config.yaml
train_examples: 77898
image_size: 32
beta2: 0.95
shampoo_beta: 0.95
one_sided: false
Rows from block 3, named by matrix and row number. Rows with one number belong to one neuron. Each number is 128 + 24 x the weight over its row's rms, rounded and kept within 0 to 255. All counts start at 0. Numbers have three digits each.
# u: gMLP up (value half) (model.blocks.3.mixer.u.weight, 576x384), inputs 0-95
# v: gMLP up (gate half) (model.blocks.3.mixer.v.weight, 576x384), inputs 0-95
# out: gMLP down (model.blocks.3.mixer.out.weight, 384x576, transposed), outputs 0-95
u.147:140075110166103120105169124109161131102162119174170160114104153137136156125119100124144125127112100118159136114143109142138109088137129063121146098133127086163106120122099139109122110102137107098119132150146129106128102132149085145102128170154108127161114153107179106132129120100107128135
v.147:128165095097089135135121165127091152119126128128154098154140097145140169123143096151110118143188146119162138085122156117158118125142154156111136104153121127141127138108139090138163089158128099144110088131107118094137156150114108119110130139123107109095127128094094148127126141170104105159
out.147:120125095114117119091138118116134142114176116115165091114161120108161064117120110088144122127115077107165152126109115111095148123159135153143113124140105108119115121166109127128141123147160123150110129163129118129128118131114149105162108118115147132116117129155138160197157110121151123122
u.148:128126103100093096097116119140117137120080121112164098109116151117113134112094135121152081133132143122118130095089112124111122151110135129151138159088103120077143103142143123108133092087127158132169152134134100138144166144111109130143131142110120136138148139108158145118117109139135123068
v.148:105088124111122119141133112134094119139150068120126106141118162167136145121118139116124158129130110147156143156141125140118113119127162098121145147146146122118116136130176144165091153118113125136172108127113142129184104099144146134127121134113086149135098160128142097159136107091140158102
out.148:116145160126096149127090087118187102159131116106142138102138144121175120156112133112133135153095153102092116125074115129089105129143122137153142089114097106111165114166114101068138106172163118149113147125091111138107142192128131119143125120131114103114130164144129134112134165108131150079
u.149:121122181135156143129136149167130141188115153130139107111127117133111165125082143127121136125126104082140112124105111151125134162119088155135145147119148135082138114091165158142136146125162101132116138124118134131130095138123124117165148149116153124114123107114134105105135122125111164132
v.149:131113161154094103123145113125128137153125136165146132108136135103164167106145127122116174112142130124133130146135134150162109134114146163125128156106140130126133155087155118124137174113125148113101117126155161113097127145125126104170133174155100164145091159163109132117103127117113150121
out.149:096140111150129113106145137094120159140129130144129153124119126123156078109150099111127170097121087129081136108146121131106143088141107122135075132137104105102146141146121123109132134101123096107130168150164131157146119166156147110089110099130091154136158129121125145135097100123130179125
u.150:134113121165112170126145091160105174112135146128140168156096161137148133147131118136143139140140140090131168148134098153109153125148095131131105145117132151118131130125111102097104104132160117126125124118125147143095167093171147137108102133115140090147139107103096156122109086141127119110
v.150:128126136127127129184113100133110124098091077148123156160126149163144182123140119168175126108157121130172108168115089115119122148153079104152125098080116142121163071120134100114132101113117124159115144106111120118148107172109117129084131116122157150154107112164148123086127098084133066155
out.150:134111142122097196110119142132162125112127081083143115139119095124140118112162148121112141119116133099148140133111166138156165146104126130158126128165132116107097145153099159097085128130130105120142163172134096060143108119152119097144123112153125109137156112126110114157117160184107135131
u.151:113119150172127134112121171132131128158119161081126141132126129169126144159156101143151124172101125106192153124119107101134139146112160134148159151135131172140079119127128129162140120131148086105113147149093119149110121112114098106139086115134145115137101187144146123118124114133099098127
v.151:118129172103135116128153140122093142151117107136163135087128129141094095103148136109109133128138117135184153133146107149116111112095120144094156130122107113144114139129142097106150088134154085101165194174133174143138108139110124184156115139162147144125118182131126164142155137140161134127
out.151:134131137133157127142119135111148143086126123102131170107117162108192172133111090100126152115135102111181150136152162146146148112111135092168103090133197149115160093099142109145123136114084101112131120137084134088139139108181159111096130104105130125119123150095099087155087113125104116108
u.152:123130119117089093166145105145127095121170130156146142101125119141128143133097143159162124161129148158080106118108153169137093161100136146156142115115132083118121092115148120109126118146100129140148121111122132129155135107111109171170126127119089129131156127145155167163132145163118101118
v.152:111154166115106174172102133115131136117137144139093097121106135108155092116124120118100194135112097146137131135107119114151156101155118088094082169103079110126152092143136089149122162126098118168117123140112105085167130140136132140140157122099136157164138114170092150118109160086199135134
out.152:137125109128066168141133118122143119134105158153127144118131159119128118098109143113133167099123132151134123121092168127118122117098175109103174153115170098132155100099131124126147160149115063149089172128116125117112151126168100109111152176093109127176131100119099122092139140164160123122
u.153:138107089166142083123140146178168129126183127099146133103129132097134134080101150107102128116154131116145149099105126081142123133121146133153137099092117148155140115125128126106121096160149133164153092111197161093090106186149107108111145141126123115107133112105127126147098126135110112129
v.153:127138160144118109146141109114109111126148069144184134143097135182100142163124108135089136106100136131120088145146139168107100115104106111126132122129077109104090132119126083120161113168110111113087158149096115132150114127134125120137148118117112088144117141111154108130168112148102120101
out.153:139170111140147108154161133154102109144143167145136160159154128101116086130134114115189154139124166103108137118089090157128145140152079150143121134112116116144091166121132135102108113116116137141108134117162123106158123153126146169115171169113146109108141098116127156141103140126154103103
u.154:143116141159153128158156107123159113128119116182118154150125133128110132118110113106111127117087154143152095071077163132171134151163140115176123123140163119098141130113145101143109144074117117118112122075082134121132101171117106123129133107115098156168169186155135131133140142104060112177
v.154:108126140142149110151149171146161109099131125099184160154161165108147130131099183133147121097178131113141109127177056119121175118155132107125114079167120109162117160133149091153126124132113147125153159168151131163142152115122124096145156109164110114125101105154157122091111129107149082076
out.154:144129147142165123113135153161167129142163127167101146129137108092123150166191107129108131122122146179122113137107108145116078131106200112138131130153187133159152094129090112093115135114118156130096126131123099113068113131109092098119122094116113181153140168136105125103140139098123124156
u.155:104114169114125101137160155124130130108134132099189126112106126147101106138112100102112124132132157108174128130088130081129140134122102103135190141148171132136142111112151088157152159098125099158101134099150131128126097178134135128119114138136120152104111165104133122131156140147124137097
v.155:116126116150104100115128153100151114098145118096129100131117148152100113162103157105124083162110145073066158120121146123111131107161160093102115135086093143152171115137094135108136142145166139114130106105100177091111114105151123163126106118099147155139092111138134176083135071155140164151
out.155:101140108108135119110135110098140082131129164085130144117127114136150110115156194118171106108154148115097128088103099101107173143130103129089166141106135111122128100122110132095179102119126141139149124134104154133117105100101116137127107087172097151142083155114164119162136145122133134139
u.156:174138121120133144110133129135105102075134085143176129124107139178118153115127109104137147070148157165153135111094164160133115116157154147111126174139092154146131129088164166138133128145118120129141114152154189158101112146128142138143130099141113116113145130138118138110116110138142164143
v.156:117172143148073129140084114129154159128102134123173155129114155141154142110103107122118105136110134113145117141139100103131082126165108147123098158084099108144123141128156148125116079157097130115128151153095116145134122109139132110160124122116102118137103116136121119119105073093135143128
out.156:082123098186126103110113133140159170148137139129123172115084148119156120092115072132163136109106113178124144129162086148134167132114117112148141086110109137112142151144099156117130150146144137125122153114130113149141064134121129163111135139097091143171146158128117151131163119161125083121
u.157:107104142092091179149083097123168104110120108088190141122154183119146104141124154123149109118155111151092132118116144081137119158146190170112102147162168108110117124141118082138113133149145164108179155149100145176114110140100131162147121118130168127165099150083157123136117171161123161092
v.157:122193130090094088118117124122111104098098077129100153107087123141143161141102131120137135157130146127182158155141142131094106154096117126132120160168131142121110132103125117102140123120156119149203136120134106126128114117136184111117173122131121115121138141136127114114133118068131164160
out.157:126154124146142106140109101136131154091101118069140142143118139123149140061130116110083136119147122108151126104129107147165131160105184110167142136086140161137107187141139120129147130167096126166125138138097120126167188138109124118126167101107123102123157134158157104150123062128085145128
u.158:133141117148146101142177104154160136125113144101136125106130158091115145123129116164131131133160139121101122120121160156083093150119115105137103115122133151105163158094153168129112134123096118152147157163119172110113191123133169103126131095126101068126104127155156139155154111127109120123
v.158:107159126136121121118162141155096185141154097159131122149103125112102160160154155120129128124113184115094141145112107142114182066139134154085119070081134143042108125108138127145153143091136119108104129098132136147140108135158111110119158115127127133138148139112181136129103134115146143145
out.158:099174114110130109129106175095165099136153123126140133114118101122121126175116147119123121104080108148096083146123099170139148148136128166117087123152099146121112160091104132105138095082153121120159131139107136128138178097118160132150091107123136105117148125151112165140126147133114104150
u.159:144113105154133133098142128121153141123135124165161131080167138121096132142123081059120124153169110141092121118157113124102125132178091114130122162141112113173122075156126108112126130109137126138153138159150148150151154120117132190109115201141124144144089134174125164122088133121133069110
v.159:092150149133141132100140141168096118121166062140133123148181152127105132131139128153109165140107142095096124154134102130109123126156140103131112137148089090101165109128150151128109155138160110118116128126120087173087099127142113153123130106147137139107165109111175134154099140151127143154
out.159:173170111097097128141092076140204079177122141156101147127122106149146114141129129093145140086105118142146105102143143099124135096123128096149122150144135133110168128126123084132087144130119095125109157093128166135099140142085148091160125156106124101148099122079127102105135116134115110109
u.160:124107163119197180107126138126154135126150156094125112155147092151115127153187116081110121120101078087123164103133128118153112125101086146099146173154135076185135129110108137102124138153144162102086105136115133130097128110171117117110118120110114109164173100167151134164158128110119131137
v.160:140093112137145113125113174131096115099112145124090153164134131126168109076109129110152141138110124164120112101154115163136149119092136130143146104158175104170114154136088172131142127089141136109130132181128141088142094117113145187085147129148082074106132120154130155104124114131127131133
out.160:152140067064124106142128174151133141152107114120133134088101122131093126143127166145115116106126116124166118101141111094130142131143121133143106114102106130138115106149105174132184142129138105137064125138099168199148128119123090087157152127103106130136134093112157106128140122165127106178
u.161:142088146096104135139129161120125148135111100102141152085115157172160083164121144139123150105144139135147114133102145120080156183132115137131120135128096129151168115112139114115146119137176126105184156165119128117071105146185141145105150157125140147148111124138107112130144106067106166100
v.161:167087119103133137155166129166126171089150100116156103159169106148138112095139104136156154159144176139187062114121103133145120134133135140119149119111117112130182150119110128098126078103119147130130153160140102135111097152165129141116158096109133152098136124155114116188131126129121133136
out.161:151116145174139137121139110108096136129078140130142119169120147131132128108129145139129156143135176109127182086156133142171088074140176163166133100129187114123122147106106156133175123138129160123121093099114171120146135124142149133175100104091134100114114133088102157183118158113194124138
u.162:135133171139110119101122138132158113125124130118115135130144130130130125098158114137123111166140096127168102097107110123107104107184140136168094132110115099145155125107148168124130126163103083149174111147128068140133135157189145100126112092080135169166106120089180131132117131153128136132
v.162:098131135167125143176149136128111121144150133118143108180102120113140123114129184090097152097131110100153106097098144133101155120134101087140082110118101146122126162163126160131097080054162165149165128081155093118141127145134181126157136120087126164100131086118168159162109125143142123095
out.162:153141090160151084132106126107099157137100182140115115113154115107110099142187128165137135111112125163145180134119093158153131124131131142085139110135134137152118157113089110132122116125068086150118157104104106149114146154108181134106158128132069149158101147121151111116139115126119124125
u.163:118123162088104107145179150132191180115142126121137096109101158208138132089111146127160136115128163111146120111103094112104110097136144124166150120158090148165128108188134161178082095113116146142140116122186128130094095135109145107122144101135132133154135144146130128113138171113116138118
v.163:137144133101109153122149124106137114114139113139147113096072159123102155142145126063118127167151132175091118152109145141081145142136147164075131116179077133142124134123150151137118142087157105112133127099139098168141099112133114126127132077157108117130096131126150126120146106131123166091
out.163:148102131170170156128112128075151131118120110088123144143119104148160140110109163109140100119098136092094123135151153152109144121154131095152122135109163113126121134105149153127168109133104133114118092136117115128096126141112103169138095084121134134161175137127129138156152166149154161117
u.164:120156124154114160131095178042107150120161100143134097172088123143129132156144059106085162128137119125117123115115099161155131145122110142128095131122136141127133162138111141129107152096158119106137124090121122122121127174140128151082112136119090184153123168159146138087111122152177129164
v.164:111120120113146115105124151107143109154143135145122112140152135123134150131101176117138111096124095121131131127080105093102124102128134166088143107164128117113114148166139135135174115113132153167131116110129057140114127136123154169075146130129102100103151095112156157131177123150085115092
out.164:135126127129147122144096116146135100120166112121074101135121159086103172106149140125123117122159109126101145089089175143162121160100127102115165129132114102157136096147175139160120134130053121096153149135106143120139117107145124122103152164115093128119117146158101146112148132129110099108
u.165:147117102121133106131129139148098157101124154098142148142126114154142132169086132145084147098118099140107139108090144138105101153140071156145099199111130104131107140114098136095109113173157143125095132111143166132113138117094084147118137126154100121154128161138157092109119119157146119087
v.165:141125162098128100132124117121177099118148127161125130124066153143124106131166109126155116116132137138144167156116101127118159124092099139141130168139148133160168137103155132124118166109112114135114131155132083095116149122127118159131140117167111113101118125165103096096107135140151133097
out.165:117125121131149132135131131122115109119121148165120141170126121107094087141120140155159131111120160077154146141142118128134118114155092122122107138141159133138175129134182101151136142122106121146099136142138132145088103119143142124088123130085131145120124108137117131111148132150152173143
u.166:104166152099139114103111138138158111128152131133148107129093163136160178134087133150133113092173109087157122130133163117135082124143172113114168138136132130133084174133102113088138169142107100116156144184114112114146114136113108168139149145177134117139157109116134109123129084126095122130
v.166:122112121154143084075098078109130101162127147132137116100138112138116151145125123165068115126118167174104139132176137114176136128111104121124193123116104080193131103139110111105126172131097150132148156140163111185124155163115145106115128114161148140137129103176123121147106106085103144147
out.166:111151111134128116158140132129130077125137125160167100136110136139106147127135114110126145139127121084108163111104081117139172068111154127117144131119122101163091158144152100155131119124133081091145107143053139117103149125129138121100147111085089148103110175107147143115105110113137161162
u.167:118129067185159125171132134168153115140088100095175120137123113110149100111089120168140178136120127116089123140100116150121124126135094111131122159121167127088124118116113140087137150120132083104131162154125138105106154058145126133184179153103156161101113108143092114139129105122150105096
v.167:098129125107091114150137072162114128112135114142108080093160108155125148137111107142104171122108170103143107119162110110090102130105130129153108130095117140132090136114167103154103133111152126118131110141158079081106136134126126125142090156130169143132158107107138137087150122100121116124
out.167:124130128113090171152126106150111098127129104129087152114128145138126107160107110102137071123130113084115116092114151154138121127141104098132120124129105164121103132145129089099134182100098074143147130137124132153137114127134136125103148112139101160118166163118102132157083134118140142111
u.168:085132150131098111115168090114138140119151134111141138128144113099144102113153156094125159117169184121141124126094115133112113089142137122172121109113121133112144119103067118125105159129098155153098172155124144167105088144152094131164139141141117127160091154102122119132166120129113174128
v.168:131121166086145144139133149136149114117143144139128108100166145132128103125158156120116127110165164146102153132083137090197127125102141131121116119154160137117134097120138140119117128129097142102111142128120118139123152123151136088117151094124136124132101110168151135133087091122145110137
out.168:113151121119116145123166171123143136142094094181137085121125101130144130115118144120126070149133140151151141151163199052123093098098123137139116120127143163109134096143149110124101138132129123115177154108139129109103160158147173122146092122118118107132132124090142145113128099164160131171
u.169:109167140118111150158079101112079112110102132103152129128168099128131095167155150143144161177143103105169133171153140095134131094130124133136156135155093137161133194131135142102151111115154153158163145119162143111141109115136144132111106115149121125124141128112146156136142138103164118158
v.169:134103163118115120166123094089120105098116112168113130135146151149153119151117105120152132105113143139141125080102161163115126141162119113112173140097179084084127063110152161145108143157132123136113137142158143127139115089095082116094112122168098147138115175144105160124145126154119158129
out.169:142144148175127162124127091165144179136141129136102126135130106138094118128137121114124135108110137146140122111117129107110124155101131169142130056128094149125141150112163128114084132162121171126155095119107138118101159133140117115125111146150140123117129114091144076127138133162113136171
u.170:128178106137145130144127126135151172131143105138131125157116125193172089152129114120136131108116144142125106139102172145133145130122131172120118096138170143131168142138123151101116114122091142114130133099132158136147108113125137091094163145162112133107123189112145161128150157168084085150
v.170:102078124140145163105136139155075108113161110092127142158147125120095111136112102125131143096118135076152142127072118089122087112095128133155088095178107123105160165068145105114117113161070183101118149146157130174131150111115149133106111113132122099187126123139105145123128158125122118105
out.170:138112116104123097099136127123095119091126153059116164110142126098116128132133122141154119120153128131096120196135158144112124114124132159150112136132127157124075103113147137144120118165155159082132120134090148109149113116142144173078083130078136123102134122157113138146065147158156128126
u.171:131113144122137141160112113102130153109135132162133144147154156150177091128147156104128165127165147131135092142098167117140159069162137145172093164136145123130128110122153103106132151126097154121127112130106123107152112107130150144126136126085100130116142124168133157147133093110118163117
v.171:144133112176128155118098092149123105144116094117118148112138200132093134131103120123087103136183118135113136142139140134159117135141108140167126116149141152097108115109112151126133129128114111107131111107124109114113150113124137117077119116101132148134129115159101115137131140145059125131
out.171:126091082158114136100096123138136147121125150100135132142157119156128149132126115134131171126092114120143128133146117119117086156124171092130138141091144121135122157180097150100086123094101111166137139131134111137124137124110122163129132079094112109101104132111062124110175106108132145097
u.172:098120063115128145183150156133179146144156082108133134145115109149134167134156186132089092126146119133128111122117128097137184080137148141119115121151143103130123137097094093094110094109143124109153117123130130121115104096157078156169137096139123151140139090125118124152136094114096173127
v.172:105137087146097114143104112140145148139161149145153110176149119125128141114084096139126132135138134136107124147111120095120110131109144130131111138120136145151146102161134109130131137137116091108109128101085149072140138142100098115104122121156070121140120108189112090105129137125112143101
out.172:124139097127103130104141143169168101127144107142156182169138113155167123189128085138088181131100136163135128117110144140155123146135167140121103122098132105080152131137134105123088115105120141155150124141143156143131129136096143112128169108097118175136110140096089141106127114132118117141
u.173:171081129123149114124170121089157138135126153121154153105122169146120114142137134130138120117168113122148092165099157104103129129160177128100116157128144111113100139148095137140163133135095159096133115135156132105135147164109124135124113127127125126097112105151138125122153185128099131116
v.173:109059123126125158138155115102055152098144105083097190111169179138099133137166177107098107118150114151128095162131129147151150117117167109120102087156129084150119116111161121138116104130111118136122162151074148154138145151108107110082134120062090129107123128092135157133106110157152145140
out.173:072100148104106137122105137140158095105118126158166101112155112141170159124144141155094098119161118085167141114119128133110102123177130113152151107128120148084149119123109096127115064147133111122113122138146136114155147130148154113091096147123116116153135114095136148137123132082118146169
u.174:135122115106115142110092091147109117182132147117130135120139149124155113097131141129124099131104099107140127109138088074105132152152090122119135188127124132154113153160147127125105141110136116113152148118115135131158103131130099146130108159155086130131105157140144135102132130086087106090
v.174:135138143125128122128096069105085093169151094112131116115189098119127124113110147110094110110139152143122079111117108131133098118166125158121148127101145163104115105176125142149132076155140108116141083117073113097144103166143120162131097131153188164108100154145124106110098140131124137128
out.174:139132099099120108129137114081136135150136110141132077133131106171121111131142122090135169103116132106108092142164138117121178148130133091148118171137155061129147136104106165135095099111085097114129158138151151125117119129151110181147109143123218167164196063120141111138147131134160154121
u.175:161142105118137112141164132181158116118154105131140140156176139095094085158138080169101155097100125124108119154132110107156162132084127141113142141111147118102108113128134121137111147138164105126118125113211128088111103121147125123102145088132127163211123130131100135100152162116145126079
v.175:105078126144132131167136160111131145155104071083108116137160116122122099134135111036143116123122115160097152137121136119141158107086154133113152132112092126146107051102125105119094146147173128091107147145128158098097097133117139151082115115116135139118127153109115102135119108163125119137
out.175:116157145128102159131146111140089153152135164140151090103135096072136115106103145102102121058126105086111098136123118082111140114130105112104115123149140121121143102064169174098143132133139114129130171146121106116099097111106167117151133176119139116139149107131128142168072131151120143155
u.176:137134161112137131108139135137118126101113139115116080102156133138171115152140101158091178134125114126129148167110057146122190056106136140135153125154150165159096160110106203106170132144110115123092123188152150140149141151137178165155144126146133134128141130114135139107136134163157118170
v.176:164168150105147105079126153157138125100127156121133130118148125105122135105146119125127140145164140162173137099093111170094141119164177104164117082139166097131156133160130131136120114146177129132128142140082134163136142142124157134121163136110104098159114111149106107141130123195145141125
out.176:173155115143144113099109158135126099156089117135136121134135104155164151098131112163107126116125146143137107126118102117116116123113129143135170076155104149088145139156151136143136160118131116189173178125142151139172132089096125086119170139136072127148123102083155118089144123100124067134
u.177:130142171151109102116116136154082155146113161129117147112111168118141108137140136116103109090166159119159146141128128195101112173120093125148145145133147167131107103162116154071126178088147132147149145147086151106112140129130095087167152147187146154127146088107141074129132154180127133128
v.177:128127095129088118109150108142099162101111149175088099099140123171132112148133115123124128107136143120141147107173122164150139144110106136119142127080124139130124101140131163108136156138097129120148130102121154118145133144132116163102171149119127108150139099108105113100132095146131174180
out.177:160134136105112093141146153148106118137090095166114107092156156143128091129094121183146165139095140166077135138115132058112114190160143118087125099156115096166154145143146111190101099127121070104130144118126116146073135112147150128129112129131100146135123116146136101159107080134123111128
u.178:123114090098081130165160121154107147119111095135115124049080129131149112174136138139118100169103143132142115162171141116112072137124103148114122100124118096108119109154146124083139146129179121149123124081113138096115097104121139110098142137046107132126106117145136118106153155131148107089
v.178:147133118102092113173113115113121134142120129110114138118130094121162101136096142141100138131145160110111157140099111130153124139135137168083137157145123114119103131089113148118135117145099126121112092109108102128164142163149162131121144116086150118129145116112132126109154130117122175119
out.178:123104142157113139175105136131114152121109134124126102099147130134118156117128136121128115116177139145113178151126143134118135077142136131098103114149109101096128120128150122141154132128128109105100112099140155128158129147130091096152145124123151093125105119143128090087106152123146129184
u.179:126141167087138139101152134111110142133164092098148112143104126164139154140134048125208124142146139129100131112134142149139137122108139094135140114146146116160144123155184177110163111136119118139154132085129106123161114125076079155113153116137074106118119105142155142098135152127126145137
v.179:067129105152120087094129171120110149141145115147165150122055124180089098082120170131101124143177114146109173110160120133162154102098121146146137136109127135158119126094127145104113109132108099133102137128120134152132117146165084127143139105128150150136114129164179143138118131141133079075
out.179:173139120154150122131125148138124129132104104095138104163153175109200101146164133139141131144149111099158132157137131167139068123106153128124158114140091118135100143123093151169127157141164084135155142083092090079152173124172107110140142132116134132172128138151079114148134152155117152117
u.180:130129125130152145105177119119128136134165101118136143128130170123119171146109120126106110108072113122111110125136147107145079111102136133157117107093156142151128155127141129125133184131166121087116107106133131109103098181136110114148133148162156139128119128152097092117178104157139131115
v.180:159073105141088135148130116116110168129163115101101093153121140131125126120158165097097118136138137123107106091151100117138115135113135177161100135123122116129169101131106130125095156148125136096106109169112099152110171087149130119134150129100115125114123131109115162139155169143108183112
out.180:127152149112136129139171098117134133168100115108097128121170153103106160141083128168171140099161115100141126121123131092101148081098175122106128106142173104143092113140090115132136138115155119127131138099151139110120113130131114138165137159163121134130153154152145133142141155163152110131
u.181:127137132160141159127108125107137140151095136129123163103091108102122119089146118132167134087127141103100085123139119142148110151130130131137116125125088137112106116103116135113135150121191154094143166124138101133151113154134113133124161132125134112177172139098140100152113136128136058107
v.181:165126153150137151168149143105127101154137112125114132111121147154153100181101158130106099140123132095146104127137170131119112119104110123111130100138162136104145106099136093135139138126099097099109149131116109099139142142088148131105150107138085144146163167125105118144077156152100137155
out.181:119130104111176111120124147116131183124169124086125125135111126156142124130095151144118148099168140125092140146126127086131082113130115150117118124185145126111137151134111100124113144128165092103146122164100098109131092150108124172141126146153142117120105138155120092108120116140122168124
u.182:100117124151161111152138132152121100154117138133151174100146155133191109121123101131164121162122096105142127075131125118169151129156105125142109120135129206156125176124106152084170134132138135123152185150158148104129126100154060128124122129128136127099156087142149128135109155108105103133
v.182:114156084154127136109097127159115146077161138114166145116119118147077100125118139164097113131156135128116159203126115103159156131115170146155162081129111150138114118124082145144132112146147111137126113119117153086102132121118102160144186110132144139144124151165104133140108138109131120090
out.182:133113116149122143117154097193147097105121138158141121178129163111128109177147097101136136138104120075138144146133089109102094137134132134130114153104134134111149145086148138194138139101107149120145115137089127147145139102133129127111119132128165131158125101156093100122177105131145117112
u.183:137131092146114122148117115136134108142139129128109142134132156094092126118122099143112156144091112141078153127189147148137162123085109138166155141144127136118150183133110103122146155095174138142143097102108128125155185127136127106162115153160105139148114094076174129154110115101108118133
v.183:095092159182098185113148095147133127152144189110107124146120144130055119122123126155119136124138168159122094141093139113131089121136116119116154118158140134155106088133130151160149139113150145132173128136093158166115121152138141123159109130122124127098153106079097108115117146100140133162
out.183:147133080134128105126087125137125135122124125088145132158117139131114111129116113102135123136116121128146102107146114159159132164152187137133140126094158099126132118160126158170153155123115157116115121128163069123123144125184130120156125107156120152139175101118123128127163104128125116128
u.184:117097126140116147150133118126105114127132112106096154141129130087122142140093119136151143109112126117104147123124121124137181167174148110093139111139110145154133144117114114139113103123107060157148143045144106092109135105145168137135148157139124131142116117120120128134160096103078123155
v.184:100141139144133117130118123139120138137146155125071103123103132120149149111121119114136159107143120114132123106106079113130156132148114075137155149122168145105128140135128121096122155082116125140095148114134116102147109104140183139146127099121182126127088131140125130123171073139122167147
out.184:089112162106139115151090117114138125167069107101149168131134151127116110120150122161136147113145146148132152120127125114122163088125153137117111150161144114135118138164119126160112145129078081133118144135136121109116127129125113103138155116138131132128123116108092104117135172152107109127
u.185:103176192132135126100120143133144083116122142136105148072118148169153107134143151105119138116128128124139135133136189135150076136140154152171108146151130125116134085151145171152116144100107148098135175132116143117092099108112107101123127135112132128152146142150133092103142070152097123127
v.185:123136104108131179097121127097109151161152131142119161096091132106080122130137102118181156166125147119156098139109105083125172113099111114094138070119149130112131131135129157136144145137118180122138167182128101131135138119109147118130110104135101099134092129077118114100111154167104129120
out.185:120161156131146155128142102116104104070125146119098177099083122105123094113157114120133144126102096120122135123116112159139149113136114086143114122147123151115128110150137129113158124123142141131148140129138072064145108139157141132126156120171107101095166162136137131125130149116097107124
u.186:091129128088135118083125083133143158085119150127097127133107127121151126106106132140133142111159100150168162126105124150097117133116086105154126112125135133136175166175144163095120167156104108122112129093130168133160107118126139157119107108079081114134083141116117127167111045132106075140
v.186:089132110140081085112148161100145145081118099143128156093135118147153108094110140107112135099124105130099123174147080163157157126169129150129089131174130140126113137120136092103148085172128168152122107128154139101136118099137114116114134163121121105131101093098159109096073141122153081138
out.186:138141157156127101087136155149113128172149086129111145145144135093144151147173150112078156145128157120115153131117158097129121158130179114099098096128153173103125094089128110157136133092179116125121135108105104122130114098084117159135126148129112124155089151134128150119137128150074125139
u.187:137123147120160100124121106128125120158148149110131090110117116104133120093136151145091164147115128150148090137135112135098119112107170184094124116161138123087159112076083098121135117102126128134130121117167089116116120142145080148113136110114100140148137136154071115130125121085091128087
v.187:109126158128112111133127143130124147128142081089163133162097099126170113132137130120173101110145098140141125128143084134116141122140076149095089166156107125133132099124124094126120181155118128118108118132140147136118087107095128103134119156148097140140112085107137124112134142086119131145
out.187:131129133155119153147123093147122100077089159117114101119140138118154163125150142138091111132148147128139103106134174105112101090093122157157158070118161143115105143142169173155114130107124125075133143157073121145139150108141190152128145092141138124145139144137178154145118122149124150162
u.188:148112149119143124130146147162142127122128106132078132105140124112126131110150086148104133142110096128174120140127121083144147110144163121145154108088141087162139112103125150166127136119121119090119155136138114158120087143107124170151114112134145150106159163176139163098141134120113112131
v.188:136161098145090126105158095122072126153167111140098122137168133108111117159111134168097092136137090146125117129143093173141097114093144112106154133090127096102132129107127122158137160130133119137076125131128177179125115113103107147143071109114144147096130175067089129116086135126136128154
out.188:125141112173100165135145146110135146106147144170156133156149180135151114102136115115128148081092138093157151163145155140112116134171105085137132156148163125117137157111092146125109140098122111091154114162135121087096115114159148085113105106119177128152111145123146107152153104156088120102
u.189:144155196127177091108108106141091126112089160090139141097081115158136126149134128139108096110143125108148117144158107152138112146094116113147137106122104110155109158115095134141131154073116144121130126101109120132114085130086134135134135110134095124152125150143143127132140140136131116155
v.189:119136124158120129129127123121077160170154148145144092111135152111108142110142119151104126112127110109169159134116133165170128103137107122122152110067073133060116122157129173121144088135119138133129148128097099128126124120104113145139137114141112103148100164158159112130129129146155178094
out.189:125145137122142130120143150144121160160133154125107136129133096148146115149159157081121132072197140153074079119113111152117148164099080163142113120074095113158127160123106170148129130167121130136152148128110123096099118141088171125163151132112143084118156090141145128134100139136090116078
u.190:139140131126140175122114147167104146106123132109070114099135119071164169140125110100164129128112123093111122126135130143113154202169127112116114108140123165150125154128160108111123131114127107154118146102154102090136108134126165144084170162155117123133142135141126134117162104114121102158
v.190:148096130109157176159148120136114127121134148146114099119119152131125142113104103131133127133116146190144155091116117100108139135102135129143150176095165098132110134157103118160150157089136167122157145151168139111119083135126143129145122128147156146129181117155130110140134150114091128128
out.190:147095152148113159133129112120170177102125096120112140153173147126155119143117131124140101166125122173123115197164104131131129114140129131130134168098109100169118163118132137155155109129062142124112153111096121121111136140160135145135118123127130098139126141150093120135179105139097128103
u.191:130121123130129142103101106127160146106170142171122141104148164150113168132137123118130115112162165117083077135120141108139140170145135107087113145120078106165117158110135145135113114156063133101146120147126150145198149121145142083126113113153179165107090141162168153141098148096132096143
v.191:126128179112115121110129108075146156120127154140126133089136132114147122134120154111145172103091117122139163105147133122153092127166112139143131128132083113134109127130152143121148180098118171132083102135129156107142107107116089066117147124116138150145120118073154127124118139101156130132
out.191:158124113141108161136113128151132119122168117158095111113139115120111126150155140089133094134157110116149112098143118122116135148098139151109121064112161095192131119118093119136119111117129127106114110163152145080157157138140141130089151117078136143092121105135079090151139129145105105120